config.toml
image_size = 64
vocab_size = 1482
weight_decay = 0.4
Rows from block 7 of the text encoder, named by matrix and row number. Each number is 128 + 24 x the weight over its row's rms, rounded and kept within 0 to 255. All counts start at 0. Numbers have three digits each. After the name is the row's rms in percent of the matrix's.
# fc2: MLP down (text_encoder.blocks.7.mlp.fc2.weight, 320x848), inputs 156-233
fc2.127 096:100131124151128128115138122126156124115143160120128088119134116115121134116074090132137134130130134133116130160122128157076133131119121126110128108138092069124131130111115144164119105130142140097118127128130156145078118131142111121055
fc2.128 092:178135142139160107118145135133131128061143143133114160129133129148124129120099110147108120126127138127133121114136140138120125133129136130133137131161148133116091121121129125204122119130121121104120135127125060125065104131124119141135
fc2.129 092:086130111139161128119132117124141127038137125119128129110154118132131116111106125120116122114126160148124144113145128166107112141124127143127129133103137096142175120144139138172114108130125073141124134130118075133131110149115148137205
fc2.130 092:086120110130114129150118138124113141252124125130143144119126140134128118163168180135133126142123124126118144125137118123108138129134128120126121104112116163149217120121139131129129143127132120116125134124137093111154106131121126091089
fc2.131 097:159138133123103127114124139152068119131107166136142095127112116113122132124121144142127125129148161128119109165136143126127140145134133127126109122142138171140091126118136125160128171123117116120131133128141255129163118136138136168091
fc2.132 097:103118147136122127112132110128161117112097140134137108126150137138124117120129175137132124120116103137124150170130139137095143124125119109141100134126110128133113107145124119155126101130137118132111131143116046125145133142147150132117
fc2.133 094:125114153131111128093137116135108131075142136132146193141113137139124122147182107124121117139116142135135151158122118194168129118128117099126139102177101048127119137111114137109129119130144170126122115081116142128046118111107118148133
fc2.134 111:096144121117123135136112128127083124177167119133113130141107126128137127119116126163135134121116151122123114060114129068123119125127136151137147120135144149144099133121140134112133124127138132118139119128129096131130119112140135127134
fc2.135 096:133131128128133127133121121119140134200099114130102136130137116144129140155086105126125137130133093111138128093137107150134114128132123119109123128121124143124170130136142130142121150113125107151127136138132139138163138120133132118185
fc2.136 106:163135137131133126132135131126127125061105120122144091137125133128125123122076213109143097136132110131111110170126137158130112115125131138133126106112123124124095124126131136167128115134128129125130139156117193126086139145097125147169
fc2.137 094:172112136119142132122129130124124120136104135133137113127124136100112123132123205143117121114136100152118124097134127151102142121126112135133119114132128163129075121095119118056125112131130121147129128121140060114120111137158165117213
fc2.138 111:106139117131136133130122121132091124142127128133130110130138129150115106137166027128123132131115161127122108092142122064164123111123116138137132147097127178137180125125140128096131145129109113170127133130125039135181142130132111117106
fc2.139 083:183138122129128137136121130121163120164112103128108119145125123150133133106110163133108128123124161128149130076118139144154124130126122136101147144120136161139177122133137126160128144145125087122128117146134081143165111142135146158140
fc2.140 101:044116105143113124118125125124130132126096127126116101124128117126131113149133014091129123131146149118142127115127127127168113115147117104149116150152108101116132126131116130100123143137124127121129120097125049139158129149108114109023
fc2.141 085:076112112141125126143115126132104127181103129130101166135130125140145112118070246120127150126133159133121137131129136106086121139125136141166134155120146199150156114127128123166130134122146096136141132150139170103094130135100144111174
fc2.142 100:084121112122143123149140128137137138154165118123113099130141131140124116144168192145114131130135120125139125084142115106132130117136127106130132144115120137133183144135123118127140104138140138129137126135138232101154134134118118094159
fc2.143 086:151113134151122132124118109134125106176078144125133128144118125132121132118095126132137143121141109121135128123122143137140120143134118136139127165123151125115136126129129118110113136108139096112114139124142039132117106145152135134073
fc2.144 103:102133121121124128123135125137155116123097121131122135140135115123121120111145126101137116121135139142131101150134126077141133130122122165126137174096119138141144137131141113091127130112139135126146146128131247153227140142135131140103
fc2.145 101:122136131124131129136136117137117123106156142116132107117142129149122122141109130154132120128118079136127138102130128147099130126123137119114131102160135100116120133151113120159130110138131165120115126118114049108121115125132133139164
fc2.146 082:123134133129132121128117125138117126137178115115132136102120149120138143123208112149113149124127126122122136094109134126145130113129115119146134102131149110132111127135119139112134110137128158113137123120146077135016118128114148119224
fc2.147 110:116127118108119141131125138121141121026101094124135081137147118114130133099135068095110121131135124127126103151130130098132121133126115143140114151077111105134060124121118098170131138119130113138120122164132222150161144143116111161140
fc2.148 103:151137117128132123128131113136173122036144129126121129117156128136143139118107125127112118129132134140131146117124136148119135135124131134124146121101139097135117114142134118206119125135118101128138120145124081125103117156107132143172
fc2.149 094:159129130119144130138132128123127138025140095149145114129127136128113126125175148139096124148121052132129081153144127098131138122119115150116147089063122082136105146111132113129129134138125132154103118155136255124181132129132137148149
fc2.150 101:168147120111125120163118134122082121082173105122118140139124122123124137123181214155099134146124068140152126153140134099122139126136142112136142084048131159141137130126128114135152127134126107134113126143140149108099149129134142119229
fc2.151 103:082108113133134135115130112123125126168114125106127218149129115134125112147155189108119130119123132130125145105142119193136121115136133127135114138124147103116150136134121122114124133126135109138120128131134041100116124112106119136115
fc2.152 108:044112136125114131125132119103133120155084139114125135130121142123137126126104159103134151130117158131120149140115124141085120138127125151154123164142113095121098126128138144124138118138139139127129135117126123116099123106141130088071
fc2.153 079:122104128130155119138131121129131128112078138136116058120125138165127130118145005128139130132114129120118109122150133067110110117144129122108114122172118074126137113134123172117133123151128144138136121095122035114080097143131146095141
fc2.154 098:204126145139139125141138133133121141165164141142117123119081135127135123120108000137139132133127131115144122108135122122134126111129124125121122096173137148145080126144132145093127133132132172135116123108119016147075097121148116115146
fc2.155 086:131124141137131115134132129137118125104106134137122119137147133130137136122143167106118126129130104135119149200108119085092111122152138110133120146119115112136097128147124120156140117118130147148123116126122122131174128148128150123129
fc2.156 093:138130148131141120115132114137129102174114110130115128139145127098138139143077158113136109119125075139130163130120131104115126144121134109134117139126167112109090105133134139098121140122123122135110111145121034127136136120148141118123
fc2.157 081:146135139124136111105132118151100134086162131133133112117119133124131128122121096134127133150139150125109127157114125159099111128132124099132124101136132113120141129107124124190136109135125127120138121110123108136063123109152135100023
fc2.158 113:061131136135116119116126142127121118140104132109120133128116134099121139113085120129152128121126156136110157143124136164108133120122132115145134133160127108111113124132118148136138115115145139117130126099118135128084134120116113114076
fc2.159 122:128116132143111134143137123106133124083097109120123057135101115144135131131111129124127107129114154136151128097145139085104096129147125124131125135128148098114088121149136133196148149138133133127097139156129047118202128139121122140144
fc2.160 093:103128105123123129126138145125139137193112133131142129127115125131137122149092214126110124146110108128127109144149132157133146129127127136111111116140108146129188132119135103105125153133125106135132124117134248098198144118124121143123
fc2.161 115:046134113136129138128120115134099134144122128130146174117139135140115127133118146116118149126125147121122127182131125155105141118129132123144126118113122162137186122114146114171138139118155117144137124118121191100130138125103129103095
fc2.162 090:113130128137136140139136165145120143137163164151128129105134143141127125113114175140131130124125138111115123171127124124085150124129142112100121081116094136136113126139132141124128116124128126124130125132124187147092125113134106122066
fc2.163 113:113138122125135132133119112119146122088138112128129123137141129131121124132165142133113146135122139134142132090131124122149130136129122140122128144098133135141148126125121134088132130141125091121120129147128045135135110134133150130167
fc2.164 092:185144150139146119135120145140126141082165156132124143133123131133127120107156196125122124124117126144139123136125130130138142122129130109127123078135124153113125123124130123165118121131121151138135119124129187125057144135114123145180
fc2.165 109:142133116121134128153125136124137114049095136129107115120158136141115135121117187126124130145144120147135104150136125115123126139125123123136135141068122185145178120119130110123144130119151116148128131135130251122184153151106137118152
fc2.166 115:126129118124123131138131128141122144087102118134133115147138136139128115119166176109103126126137105131129108198127122112109139127126123105122122123089119148133070131121122126139124143124128141148129131139141253106173144136107125132132
fc2.167 122:133130130118134133123115119148172135241130146136134168125138121137140139147078132122119133140122088115114138141143118098177159131112137122117110116134108159113129129135114116101124137127126138132146128141131152140194121139125114146165
fc2.168 099:097146123129123124127130128141100126082107127123127178141121129137138119113173159115116144130127173115128133163117142123109144134129136117148119141113131145145136129117120145157132108134129134096136130132121139127069137126114123099106
fc2.169 095:165141136126123138141128142122170134065164147119132083107139120120117140128132061131136121132142149143142112177138130127108119132135125131125146105125129094113049129127131143157147138121130132148134128133119243111098152138130114153156
fc2.170 094:171131127127110120136131145124149117122126130112126112119131112113130133152164150143122112114136091127143139143108115165112126131123148126109127104137127076112097146145134137136129131131121158107121131129136255129123134124138150131168
fc2.171 083:177136138122145114162117114116157124084142147123130147108121118127135136102101095116124130136121123130158125150135123086150131119147126129127123147123137119120067136130133131109130128138126143147137134131125168130092159144134099140190
fc2.172 114:217140143119146119116132127144135128148142121153136137138124115137127133117095028131124112131130114114141103101140124050127126126130134117101130139128125149119133125123130125152116123129109110134126137133119107140132126113140133158123
fc2.173 089:108112115128140118118124107138146116150068125131144140135140133133114116127094245137120122132134071132124123175135132159109132133126106146121114144098137159133152126106136126144121136127144075140119134145146133104213123148135134125108
fc2.174 103:146128133122137128161128122109167133153144131107140126122132138106128127153184156133151111122134149134127135107134129159149141134134134173139147109097136092119085144141118124099127115141116145134129131144129181107118119135137142140208
fc2.175 103:106115140129132129126122117134116127137115145132119134119124125133113119152101255154134151129127083129145134147137140139140120132129119127099107126153141149135104122132113127114128129143134154144112131111134150121119131143158124120155
fc2.176 105:070135119124120118118124123122103149114150138129139143135125129123136134137153000115133115139131165111136141117111118110157140114117127117137146114141097078150128151137121134115136137139130159114137105110135052132126111116114096128062
fc2.177 108:184135161132135119129122131119151122067158137128131131128102128104143127156103147130141108123127119131138136084128153128156106131127127103139130113164139130117073128140126137111145123147122158130112124114134043135062124134145120152149
fc2.178 084:150116130123124117128128122134137141149147133123130105115115125109149138114178214125134104108125139125124151153111120136096125159116137128155124113157157150121036126145139133190146134125128137114116133141127117119105140116111118124054
fc2.179 097:038133142133124115140137136114119134154122127118137132128125125131135121127111234124124145142122133142116136165111125202100116134133135129139119100138160115120138131123138112218135136121136113125114134130131167116161133143112121112095
fc2.180 080:101102134127138137118128118110092122202098144138109152155151125142127106137166025124127123116141118131124129126134129112110108125124117134130104155141146109134140130135125136113128129112127108128140112126123048145209116129133125110078
fc2.181 100:085139125121128125132128147123158145184147166126112131121129137134118129175107066134127116127128143131122135125140128135099130120127144139110130115120137143123221136139142123131107127105118143124143131122139177130162120111125113139068
fc2.182 134:102144112134132132125128140138139126152153140132133109121142124132127126125148122123123120125127161118134124167128117101107139124123129116123129107120119106131160124139132121168122127114122114136143120123126234123159132121121132133102
fc2.183 100:153136143134130112108146133139116121156118097124121193139103135141145137102137103152127130131129146142100125131129140095130128117114133170148137163129134149133118120130127144168134125124132110104134128118139053128085103132142127146168
fc2.184 094:091128119149124126125125141136133126208053166118123131129136127133108117150108079093154137129130148117130125153147112125138123137129101134122094140138122146112140122136133123096118127106137119153145122121112187136156132145117122120099
fc2.185 090:152122128116124125130128134139115126134133098130129099122121132123140120146050166114115128140126097122142142109126123118160116117126121140116118148153123138142117123125123107121121142121122150140139126123119183131174155115140123134175
fc2.186 085:159122133128161128140124114118160125092173154148120149125140116139137149095092114113110113131126090127126111108143124079128126138135144153112136155077130167136181125136128127074123098134129127156131137134138124134060126129122147131255
fc2.187 095:098126129133122119140119133137140119090118147132121090127147115129132114136171161115115133126119104151129145150130131131143121130128125118112128121109120113147134130154122107120143131140130145123140128123133221120152134157114125134115
fc2.188 103:122136143137134116135126125135112123175115143137151089137098112119116138098088104130141130134136111128112113145128138056127130123135132112128105128156125146120097118108122136162124130115118140113133130108137179150133128125141105129069
fc2.189 104:076123110132112135132126152107132136172115121116125115127107117134132129153130167122139122139137154128122150136147115162137122121138136119165110117167140127114121139137126133128127146136125128143134137125126136126144129118107113112174
fc2.190 078:091142118118112132123131143122115104163101107141136116155143137122144124099174000118123109118144123119127138115123121078141124147130116120133132129075136114120139124131134130131136122117112106120148130145124170168223131130131126125164
fc2.191 102:190118118124143127141138124136154143096173122126127120129136124144121120141206066153120120131133152118135125074133126109162128131126129137096134120094121132137151144133113142078122124129122142129124125127138201138132120127139141126177
fc2.192 084:116130138120140119113117094140174122090092138131130099140144124117111135119167093103128134128139136138121123184124127085133138123129109137138138148091118123139038124117121124083134124119124148120123123115134147138106127147149131146107
fc2.193 106:098151133135124118128136147125138129090143151133129076098113145130124141113148088151142118136148149130107119168119131143104135124111137118127140123164130108123114122126129135162134116116122130105128117113118231141087126118144133122044
fc2.194 127:143118134143144133106133126150130141178117120127112190125134127134137128155082161121137117139135089109108146090132129140154151132131126131132107143132123179127193129142127125119123131120125122145128122117117220141164121149128132134160
fc2.195 123:042139119138143137129127140130140126191106133125140111130126129133125122114099075119123149140131153135126111166143126104118131146130120129142114139132118126132130120130128118154118142117124137127128133146125229147163121119131115120015
fc2.196 120:114135140133129122130135143139137140172119132120142139124116138103126130134108180125127130136117110129116134194117139176137144132128131130136124116159121100120049124118125124097114130117127179135123133120125255128119137125133120126071
fc2.197 095:168106138130107123117128091128115130120085133139119136125122127120118133126113156143136136117116047126124123149118129146136131137128128096126134121112142112124132127110122126169120112149136109118111145115112000124146137127133120132165
fc2.198 101:134132119134136135125135129131143130108174128141120153122168135122135122129126126142135125120132155119146141087134133108129109136121136116126130117088134172135187123126131119154124123127111073134126132152120025131111131153142135123134
fc2.199 089:139105105125111128127134118142129122099099116123138119117124129112135115114155074099129113117126143123115133184125118151151129120127123104147129112122123108118052134108137134125119133119120145138126130113146135129162134124127128121087
fc2.200 091:087117124107113134141122107129121126158102121114140126139156124156128119126133202110116129124123173136131121151121124068099118131138127123136122123090109110131083111113134142139148142113131133139141117137136196113141139129124128110217
fc2.201 102:144114114111135134139124118116143139135123084119113147137162133119137135145156167127103118116124072133129141090145128141118122139134136108114123141074133113120189132129128113124128139133135124144134121166127142115155147134127147123186
fc2.202 090:063124117119142130146109122130091128207130117123117201127116141162138146129199252157107135132126127122124141089134122116120145123135140137138139104141128152126160121121128119115160127133148136111124132125135062103128129122109108110227
fc2.203 109:140116125137118140130125114132146147152097090113115184140138120124157135154137173133116112130115096126133168085159123121119139138118129125146121148119134120104180127146126119122125155132126135135135126149135189119184119129106144153225
fc2.204 094:162140142134136127118135139126139128096148130135126114112126135128130130099140182162132125137135083146117121122104138127125122133117134130123147094098133181135110132114125123129137113136143108110132134141133183120088127123135139138122
fc2.205 096:128123121131133130120120136122109133146153120136141144133118128145138128153128086122121154120116115120107141119116140138133127130131133122158120110105137185140102132125125125158139122127118089120134128130142077132093150120105127113139
fc2.206 082:155139132136125124135131122132094133205137109130132161145106121135127123151177125141147125140117132121129137106119138199122117118119134111126120101181141128115165125141124141157127137144135103127139106118124078126092119097144122090075
fc2.207 094:155117131122124141154110113114133142174124122137117156126131118129141116154134095136106142124117067117113118100157141101132110120138135124130104139102134133131088129127143117137133146123120126164105127146129131139204148141145112131140
fc2.208 091:083116125123118115129128105120081121155158138114133122138138118156119121130186160118121142122120125135129130153144144141126138128140123135156127118103134147133127124126138124086122132131116094155124143139135228125073151146108142112199
fc2.209 121:082117120134111130123120121132142126207112128119135166125137129120123130136115255139121150114136104143133141164122137169105138130141128122151128134129127169118105131121127116128139138126140104133116131148130201104130164129125130122131
fc2.210 137:090127126126131121130131116131084118187114118121147151138114130114125128132119160118134143130127112127118142117120145160109148116128134126147111122142145127131088128109122139077117144126123153140125138114130060117171130114148122104100
fc2.211 096:171139130125143139143131117140099138107170124122128154132113131121117126175108210149120130127111104113130132121122113172154127132123141108111131088121147114120147144125140111153117130138121125127122117158132169101082134122123126138147
fc2.212 085:071124142126140116136126142132107135176146134127125105124108123109131123121121241142145122138136120109134132095137146102097130121125145130122122168161130136140123129149118140054128114134127153128143133111134095117133106133167144105102
fc2.213 101:068127115149133117123134105115144122110069165121103149132124128112130109114090158101129129116121163133128125133126123156071112148138120146138125131152131127121147134141144140174133147124147090124121124105137093116143129153094121120145
fc2.214 071:098134133142137129121135120129194125117107146128101093115108125100129143105089133121131127117143139133136115100132134108111094129122110140129106186127129094113167122142124114106135100111115129132126131141116056132224109147138158121102
fc2.215 090:122142117128126121138131136132178140104145127134125105119128142120140120124147147140116108128123119123135105194131111134107123126129140114125135100131128107130058140129141109192143111133136123113137123140142255112110131145126127129119
fc2.216 115:145125129123131127129126129131136127094117105139131112123138121142129120127111000146119141123146087125126121112120116078151111124138109098113135104092117124138111119114128134112140127124131160136127125112132115113167134128137119134110
fc2.217 094:124126127113097127126121115124140114164073136107102142145135118117123132135106103114131124113127125139137145108133140122165112138124136121139122175082138145118160124148121128096122144132125114106141129136123048129199127125135134159147
fc2.218 089:131128142126141110108141145124086131144131138128109137125118134153147117122102097143129130152128127121125107128124124090098132134122135111133114115174131163120152127114119142184123103121123133106125121127128115147074111104131123113116
fc2.219 089:134124118146158120131134126110167144008171125129148133127155141137146158147136104123111102136132159125126134159130109112138135125121124125116142089098118055121130128136126134118141100142118161153144123138119197117061113130104139111146
fc2.220 076:205127138116136141118141132161165137167169165144119112115120135153120116125141226126150118134129127116136103137118139150125121118132128137116125146119111169125127124130125133100107120122130122139134125136137094146153136135165153137104
fc2.221 091:115117130140145137109141109118105121139137125121130184143153119130133106138198098139139113118141137140121161086136125144131130149117110104139120136141131137129177129128122141102108116129129101132116127143135000118100102113158146120112
fc2.222 078:108103136135135131126138129135149152148154108144142117119137134125131126135123147124144106125137116111129124153123124130150127133147134074132114096146124116134128129136124123152104118141129125136115129116125248126066139144130138137061
fc2.223 098:187112124124131148124124116121094120060120106142151099115116127124133131121155170109111141127116111136139122146124123088128136126126117116133122128108126129140092114125120137112135134145120138158110143141126073131075113125131145104162
fc2.224 075:066124121129121139126128125121139144160149164113136142113145117131135124115170048150125137117124140114135147159121115175126131139133139131147122127146099109141153123132127150145132129130122140108128110123124066139107111115143116108088
fc2.225 137:102121133128139123129127122133094123084143143141136111119125141135129136095147035134145140126131139123119133165107125107116142124121125130137130119144110141131084119118123138115135104117117158122126135116133164121077115125127125115133
fc2.226 106:188108127134161113119130115128150125113119091136124169134148131138142109142075177109122122138135102117134145113130111142176102128119124148133127151090130170114163131129133136136134129142116102134133119155118028122157115145140155133140
fc2.227 121:130125135116116126142131122123095128146153113127126100115119130121141149122119155144129142130125159122122130133112135067125127132130136106140131113149148159135092121116130130148135126131127133118129125143120121126082127117129133110123
fc2.228 127:139123126125140128120125133141138109183116118141142147142140133170139112144116188107120142144128091135123128133136117116093119135124136129125106142111137189133185122115130110199138134124133096123120126138137000136170112137127138127115
fc2.229 081:100144143137107123135135124150142136053160139127133158124155137133124108108167030121148126134142149124132107122117119160143120135121119135135129130120119090134113139123139126196128110119145135130122137123122213120077124126076098168180
fc2.230 090:116130128136144123115111136121180131061118149126114132123143115138134137126134065087142132130126137121128116167138124154115112142123125157144133164103117081109115122133124120178129148112116087125128127122138074150103134118110115157091
fc2.231 123:072118136138122133114121126123134133170143144109133139121089127117123142131097172100142134136131173129122147104132127141112117128139142122155127129194144074114105128139117142123137129136120147133136129127123032132063125113113118125102
fc2.232 088:131129129121134130106138116120123147126144149125127149156129122124117129149142005125160094146138082121121117147146125103131134127124119101139129117179138112118091129122126145138116116139111148130134137102131071131101149110113083134037
fc2.233 094:074130133122120133135131124126129121153104159122121090120143124128125124116139066182123133135135135161132095133133115102104154131127132154120142134133124128126136144125143134133126131109135125116131143137147210113168118134142138118186
fc2.234 077:114091146139122127115120124131131109147171100129132167125138137120127103150147255140145130123122161128136135147143132092132122133132139133111123147114152121131137133134131128130125109140140095132133136136135000122154128130134122132177
fc2.235 089:107136122101134116115124119115122128143100110128131105126126131114121134103135159133117135140152120132122111136127135104114135121131127141121142125093119141149127131115136132108132141126139134117133121120134073126165119123133143126066
fc2.236 093:105123123107104130128126145130097114229098101118146154160102130133127119130169096113126138137122161142141128130116119108148133132133116148173131136113128149142102139100131119095134137120124157134120143136133175120179154113125128105186
fc2.237 100:177110131118133124150124133122092124131134113104131187146104122134133129123158128133125119124127113130136134119108129170140138117121121140144134138163150100117092140125131122109117147126124136123150117142127149131141136112137128149195
fc2.238 074:149125115114129127115115124130134112141094135131138141113090118126108125109054164112122138117124137126117113166138121118139129106129127124106127144098112148139110103119120139136119132127133139141116147111130074125149131126148131137179
fc2.239 091:121112125126114135116138111132108121195097116114118180147151124126126128157140215131134140114130128122127145123129143104170128130126143104130119148143143123129130136124134132092112130132122119143139137137116098117169141122162130111184
fc2.240 104:084143131141136119117132130134110121108115136141132141139106136131119124094115000132130139119118146124114126134130146098146134125132120132145126143159127163144116121117120141116134097114123124124126146116118042139109121118142103117061
fc2.241 086:210116135100114114116133115140104120187093117116132205150135119119141139139191130132120112127123160123127142141117129128177133130115125120125126134138116104116123114104127128138117129140104142141133118121120138136141108121155121136110
fc2.242 093:123138115128120132143132135121127164115188124121122145127136130131130128163149182155112149152117157136145140100129123196121145110123148141103128082133114131140207151134140123130127123137141136143135122134127122116119134097124132108141
fc2.243 095:160093120118123132113135126131115115114138137147106169140128132136116114129133151112122156111118140119126122143130137108132109118121123106093130137124140156126113138120133130089119128138127129158121140105138032127145146134136106123129
fc2.244 120:163108139136132129126133106120122118158126110128114172125144132127134128130130144158116133117122125120133140040125139113150126133133130142123134147108137154117137135133135124091129132137120118133110132134125004124120118135138132126211
fc2.245 127:148127137126114121133137117121172134142085137118108130132130127117114134164107150144141106132132115134135146134130128167146135133120130136127112127156135109106118138135130130108110132127130126126141127134119187124133121121129117149095
fc2.246 098:157140147118136116125133126121121119083176130131124149114114121142127135111098099155126118113126137130148135086127133165155120127114122150121133114146136090124095137152122129123123106131124126134122124123111097109042108127133128163235
fc2.247 078:080114118159124124119135134137139123156134139132129112138121132140094135125091097117124125118130135111129128129158126084135124134130117107121124151117118139130175128149141124065107135118127108141131121144109065142168124158125121139185
fc2.248 099:148109144122142120129128133139137129078180135131122121121126134119138144131132252150121137111141054112119144136123133138114131136122135087112130110110130175130074134122128127117137095126150116131132124132123126128089131127140145121143
fc2.249 082:153109152139135121128118115135095120100169115114131126122115132095133131118156248161134136115117117127138114130144148122158136128124157141127133141113146132129069130130128128124128118141128136123125142167139026127138127135146139137247
fc2.250 102:142136152126120112140110122122124095119139131119119119127112138099136136100115136144106140121114077143131123125124137099142125124133133124146135138124145138134088111118120145137138109134131124125119131139129040137079134116142153122209
fc2.251 095:021123120130131125138135129133139135159149130122152164140133130121139123135131126085140135132117136133112149104126127169098129147126127131168131156122121086129145130132123145113140113126128134121126132129121017126105124115100101082061
fc2.252 079:076109129144135138130136125125172126154114150110144098133099124129109133135042164148141141111130119118125136134128139124132144117125127129107125149118102134120035126140127130031124115110148157139126125132117255130110118122146129145126
fc2.253 111:148133124131129127133116152145136118073139096146124097135146130134130125129129164126113131127130100112141104136124127051118110128119141152123123142088127174148146127121136117162121128139121096108136134162135169138202134139131144133121
fc2.254 096:207126127108123123122139106123103101144116107139128127130122117131141118127098220143117151110120121129129139141113136108130136127134135127132138149123149195141160119112129137119138111120126097127130135133134093110146113126135148113170
fc2.255 099:039126123142132141109133149144139141102138143118140146122138137125127126120140243117134127114130156126116129174128121151085141131123137145137133142104099116131067145147132134133132116117145136124143132116129220117070147127104123116105
fc2.256 114:079130135139132124129121147131114111091119145143138073106111141131123121090089165137141146134122099134121104168118124143074148128130131144147137102160140137116085122121110130168136118120152147108118135103130191127089135113116116120107
fc2.257 095:113135140136135135135126146115101136084138098126118154129094133113136128119135213151116124138112152146143143079120139131114116120136138128117131130140137151132170129135123138170147113136142121116128136141134090114048123131113117128179
fc2.258 096:183138137103112120127122131134140117112148140117144099118120127123124127123099131138135121137120143135132123153122120138128137132121131148101118111161118129130092140126114138129133123133128124106135135106130148137099141122146112143125
fc2.259 104:103132141117119121097139114119118121147143139119120195127128125092123151120112157133118127126112178122119134097116139180105145136117138158118139131154117087125167131142126136105119118121126134118152120109122188116085124117116135137149
fc2.260 098:132129130129124121144136125135119128099155117125136155119119126108149134130159148148139116142141142127133147091114125174139114128140145134109151083147130081124163129141126136141141128132120148124132116117145081128094105127141126135200
fc2.261 088:094136129141131121125136128127105139102152139140145107124140129106129141136092032155144133140136070122104116112135139112120137127126120105131121130130134145132152125129124130100119124109128143148099139129132057129165126127147129152115
fc2.262 111:025149120139118130132129130135089120185120159123126109116106120149133128118137100117132141121116183133122121145125133174096129128133125157139144140187121119128133136133122140119134111115140127117156134110125094111099125101088115109144
fc2.263 122:092140118142146132126129150138110146176138134141139125134100129127108117142125165153126136132126115103113097176131124138109147113127135096133135088122128155130036127114122124126132138120141150142121117143117174098149151129100119118074
fc2.264 111:113139129132117122117132140133094131121147110137143154143130142115137124107186006134126121130123174119128133146107124097123138128117131133126144088132113134134067127115123148099141132109104161123123124120123105149094119117128124114105
fc2.265 100:160124134125129131136119113121126123046146120137136059124128126113126131096099132117124124135137076134140108147115129073136126128139113122136137116087120121130072118107133121114132117128126124156121124132131187103079138152111130150184
fc2.266 069:098132150138116113122128129129120123127105133126144132132098138113143154127068073132143135156139120108119127120125116141115132128118119120155117094187128092124049120097139152182133132141128137099127118104129072135075125133142108110071
fc2.267 128:140100136140131129102128115142162125215088123135108203136148135139132128154074157107139128119131083122115134098139139140144132128122119147127114149138114160125132131129142132110109135122125132160121129115116157132167122123133147148184
fc2.268 102:168129153135138120148129136135151126067156155125122122117121139113121130125129227125145116130128105137122122150121144131114131130120130135129132104142137145114010134132127141135123102140123143120125125127122146102012150132112130129174
fc2.269 096:101132145118126129118128135118104120083149126131131113120105144105130129102103133130136162129109144133126143143109128138116134117137125109129135119153131114136096121125131137159127109146131135110136109119129088107076142119108104121098
fc2.270 078:047121127137138130113118122121093145188149137125136123121127137110109128106137000155129132131132125125132148080104119125170131128135125121121123116152119108125126131127142127076100124126117158141127140112121075125127118133125111130122
fc2.271 083:120124128109099145128120121135163144136146117113151083123118109101119123146142153141129110133128142133132132187147122160153166106139133097117136118139116089119074133136115135124141133142119166123130119118137255125142135132132140129143
fc2.272 090:145145127136121129138120154145115143159152160120134096110120128132123122115121114144140128117124123121127126184110125135143143100138127112107137102127111136146074116127121126040120131123120160125110132110139227113158119122119113118140
fc2.273 122:172126133138137129137122133133104133144152102134108133134092127106145134122120194133126119121118101131137150064139135102145120117129143112115128138144141142136122135153130134106129114141140138147116120130120000126103116131140133134203
fc2.274 081:120133148133150131139127118123164129135120162105123096119153120124107124164107150139114111117133125128154121105146127100143124152130120114143108120112170133124153143128151134116108098128111109165123147141110182124156143164135131139176
fc2.275 088:116153113143116117135122137120128127057114110133124119134121121125125139088169087106128117130127167135122136123113124097089122133130137135130144131123124088109090122156126133131130140133129130110106137144130090129127109137095119130125
fc2.276 157:131140125136120133129127143130128128103143157130150065113087125123120133111118127127139132128130181130129114158124132126122133128128130104140125091150130130140072124127120129150134129119130161106137124119125198127083140118130100130088
fc2.277 105:214150114113131138136129140133111140119139116119130170131099133121135131127133189145131109131119074123129122109120123142154141113120126147111121117131133167142154131121125113064107134140124136130129128149122134121131130108117132153155
fc2.278 107:114120129137123127123121134128179133081097106139117134129141131130126117135089055108129113141127114128125140108134120155097113118137123140110137158113131095123191128142120126137124145131136076140113125118137065138182130152124125145143
fc2.279 087:089136133144154129115118133123146135161177162127126144108115130115114127145054033109138144121124097129123119133142148129141118124124122117126123137158134129119138116140134115086114124113134141150145115117121031123107139126122104115000
fc2.280 109:083117119124121130125124118133115128158099121120123142139111124128143108116128255135131148123139136140141135093118132161123110130139127162147121138122137170128140132128134120128138134131142101110125125126134053106176132138127135126182
fc2.281 105:138120117137131119108117116139140136079111102129102184128150122134137122137145247121111113129123108128114113093132133146113116138130129138127122145076117135125147126131134111155123135142139097120133114143138127114120137141112144129195
fc2.282 115:151140139123137138125140147122103123117198134126126100107097129120132128100130252165141149130117159129138116088105142105125131125131137165115129136156137153128109130130133158091138106146132123118132143144133078112040101125156149113201
fc2.283 081:103150146139138122130119139146128107122141152128122113119118131135121093099081238125132135114136172126115113125117137104122116129136132133137145119142134136133064120131132153162140097126128103090127124147140089137110124124129142145164
fc2.284 102:099117125114105139140127123123075107054101116138137148124137141108129116123148121115111133116127064120146141157126130092148116118135114124113141124095115123131082129119111122073132140127151154148123133114126092106178129142123128124172
fc2.285 081:155117136128111129131137128120135120101148104137106139122140116107109131162064123137128115143133125125159136076118103137131083130148124149124134122158138085113144152135144145160125138134115140144129120121136099129167128137126121120079
fc2.286 107:100134114149126127128128123137114113134122154124125154122112121109120133103139114117146133126126178115103128106118130150097121139124134146125138141155112124121103122122125152099137146115146135109122142115123009138069110124140121109149
fc2.287 077:179110138102130121123120132114104141125116076124132111152114126103127127121131255128124115124132142128114136149109139111166142128138153140136138115101127146130092153126119140095118125143118157158123135148139143118108127145142140121141
fc2.288 100:152131130132117133132129120121123115148075122138126123126113132127137122100106129113122133127127167146132132137125135103137122142142111118136120163140129175140144121117129133149147136116148115110132132133133162148121119127131131126148
fc2.289 117:116125125139145128123132119133114134172141143116137160113124129127125121127139135122129142126117187113117124110123139122115133139137124114153135119126134149123145128115119137143142130129130098124139136134122033116078127127115114086129
fc2.290 079:191118131120111110142124110126103126125118105132106109128120122113135113116200220159105115123129114114142127147123122111142121116130134121121139107138130178159122126126133126137115114117137113145125122158129146099099133141153166131254
fc2.291 083:156099133125109128140126126125143131112098090123113160139158137112143140123185118128117110128133115112128149140118114194103141135123129128126124143110103123124105128132112110134131151121138141110120121142119214125140137140139122129119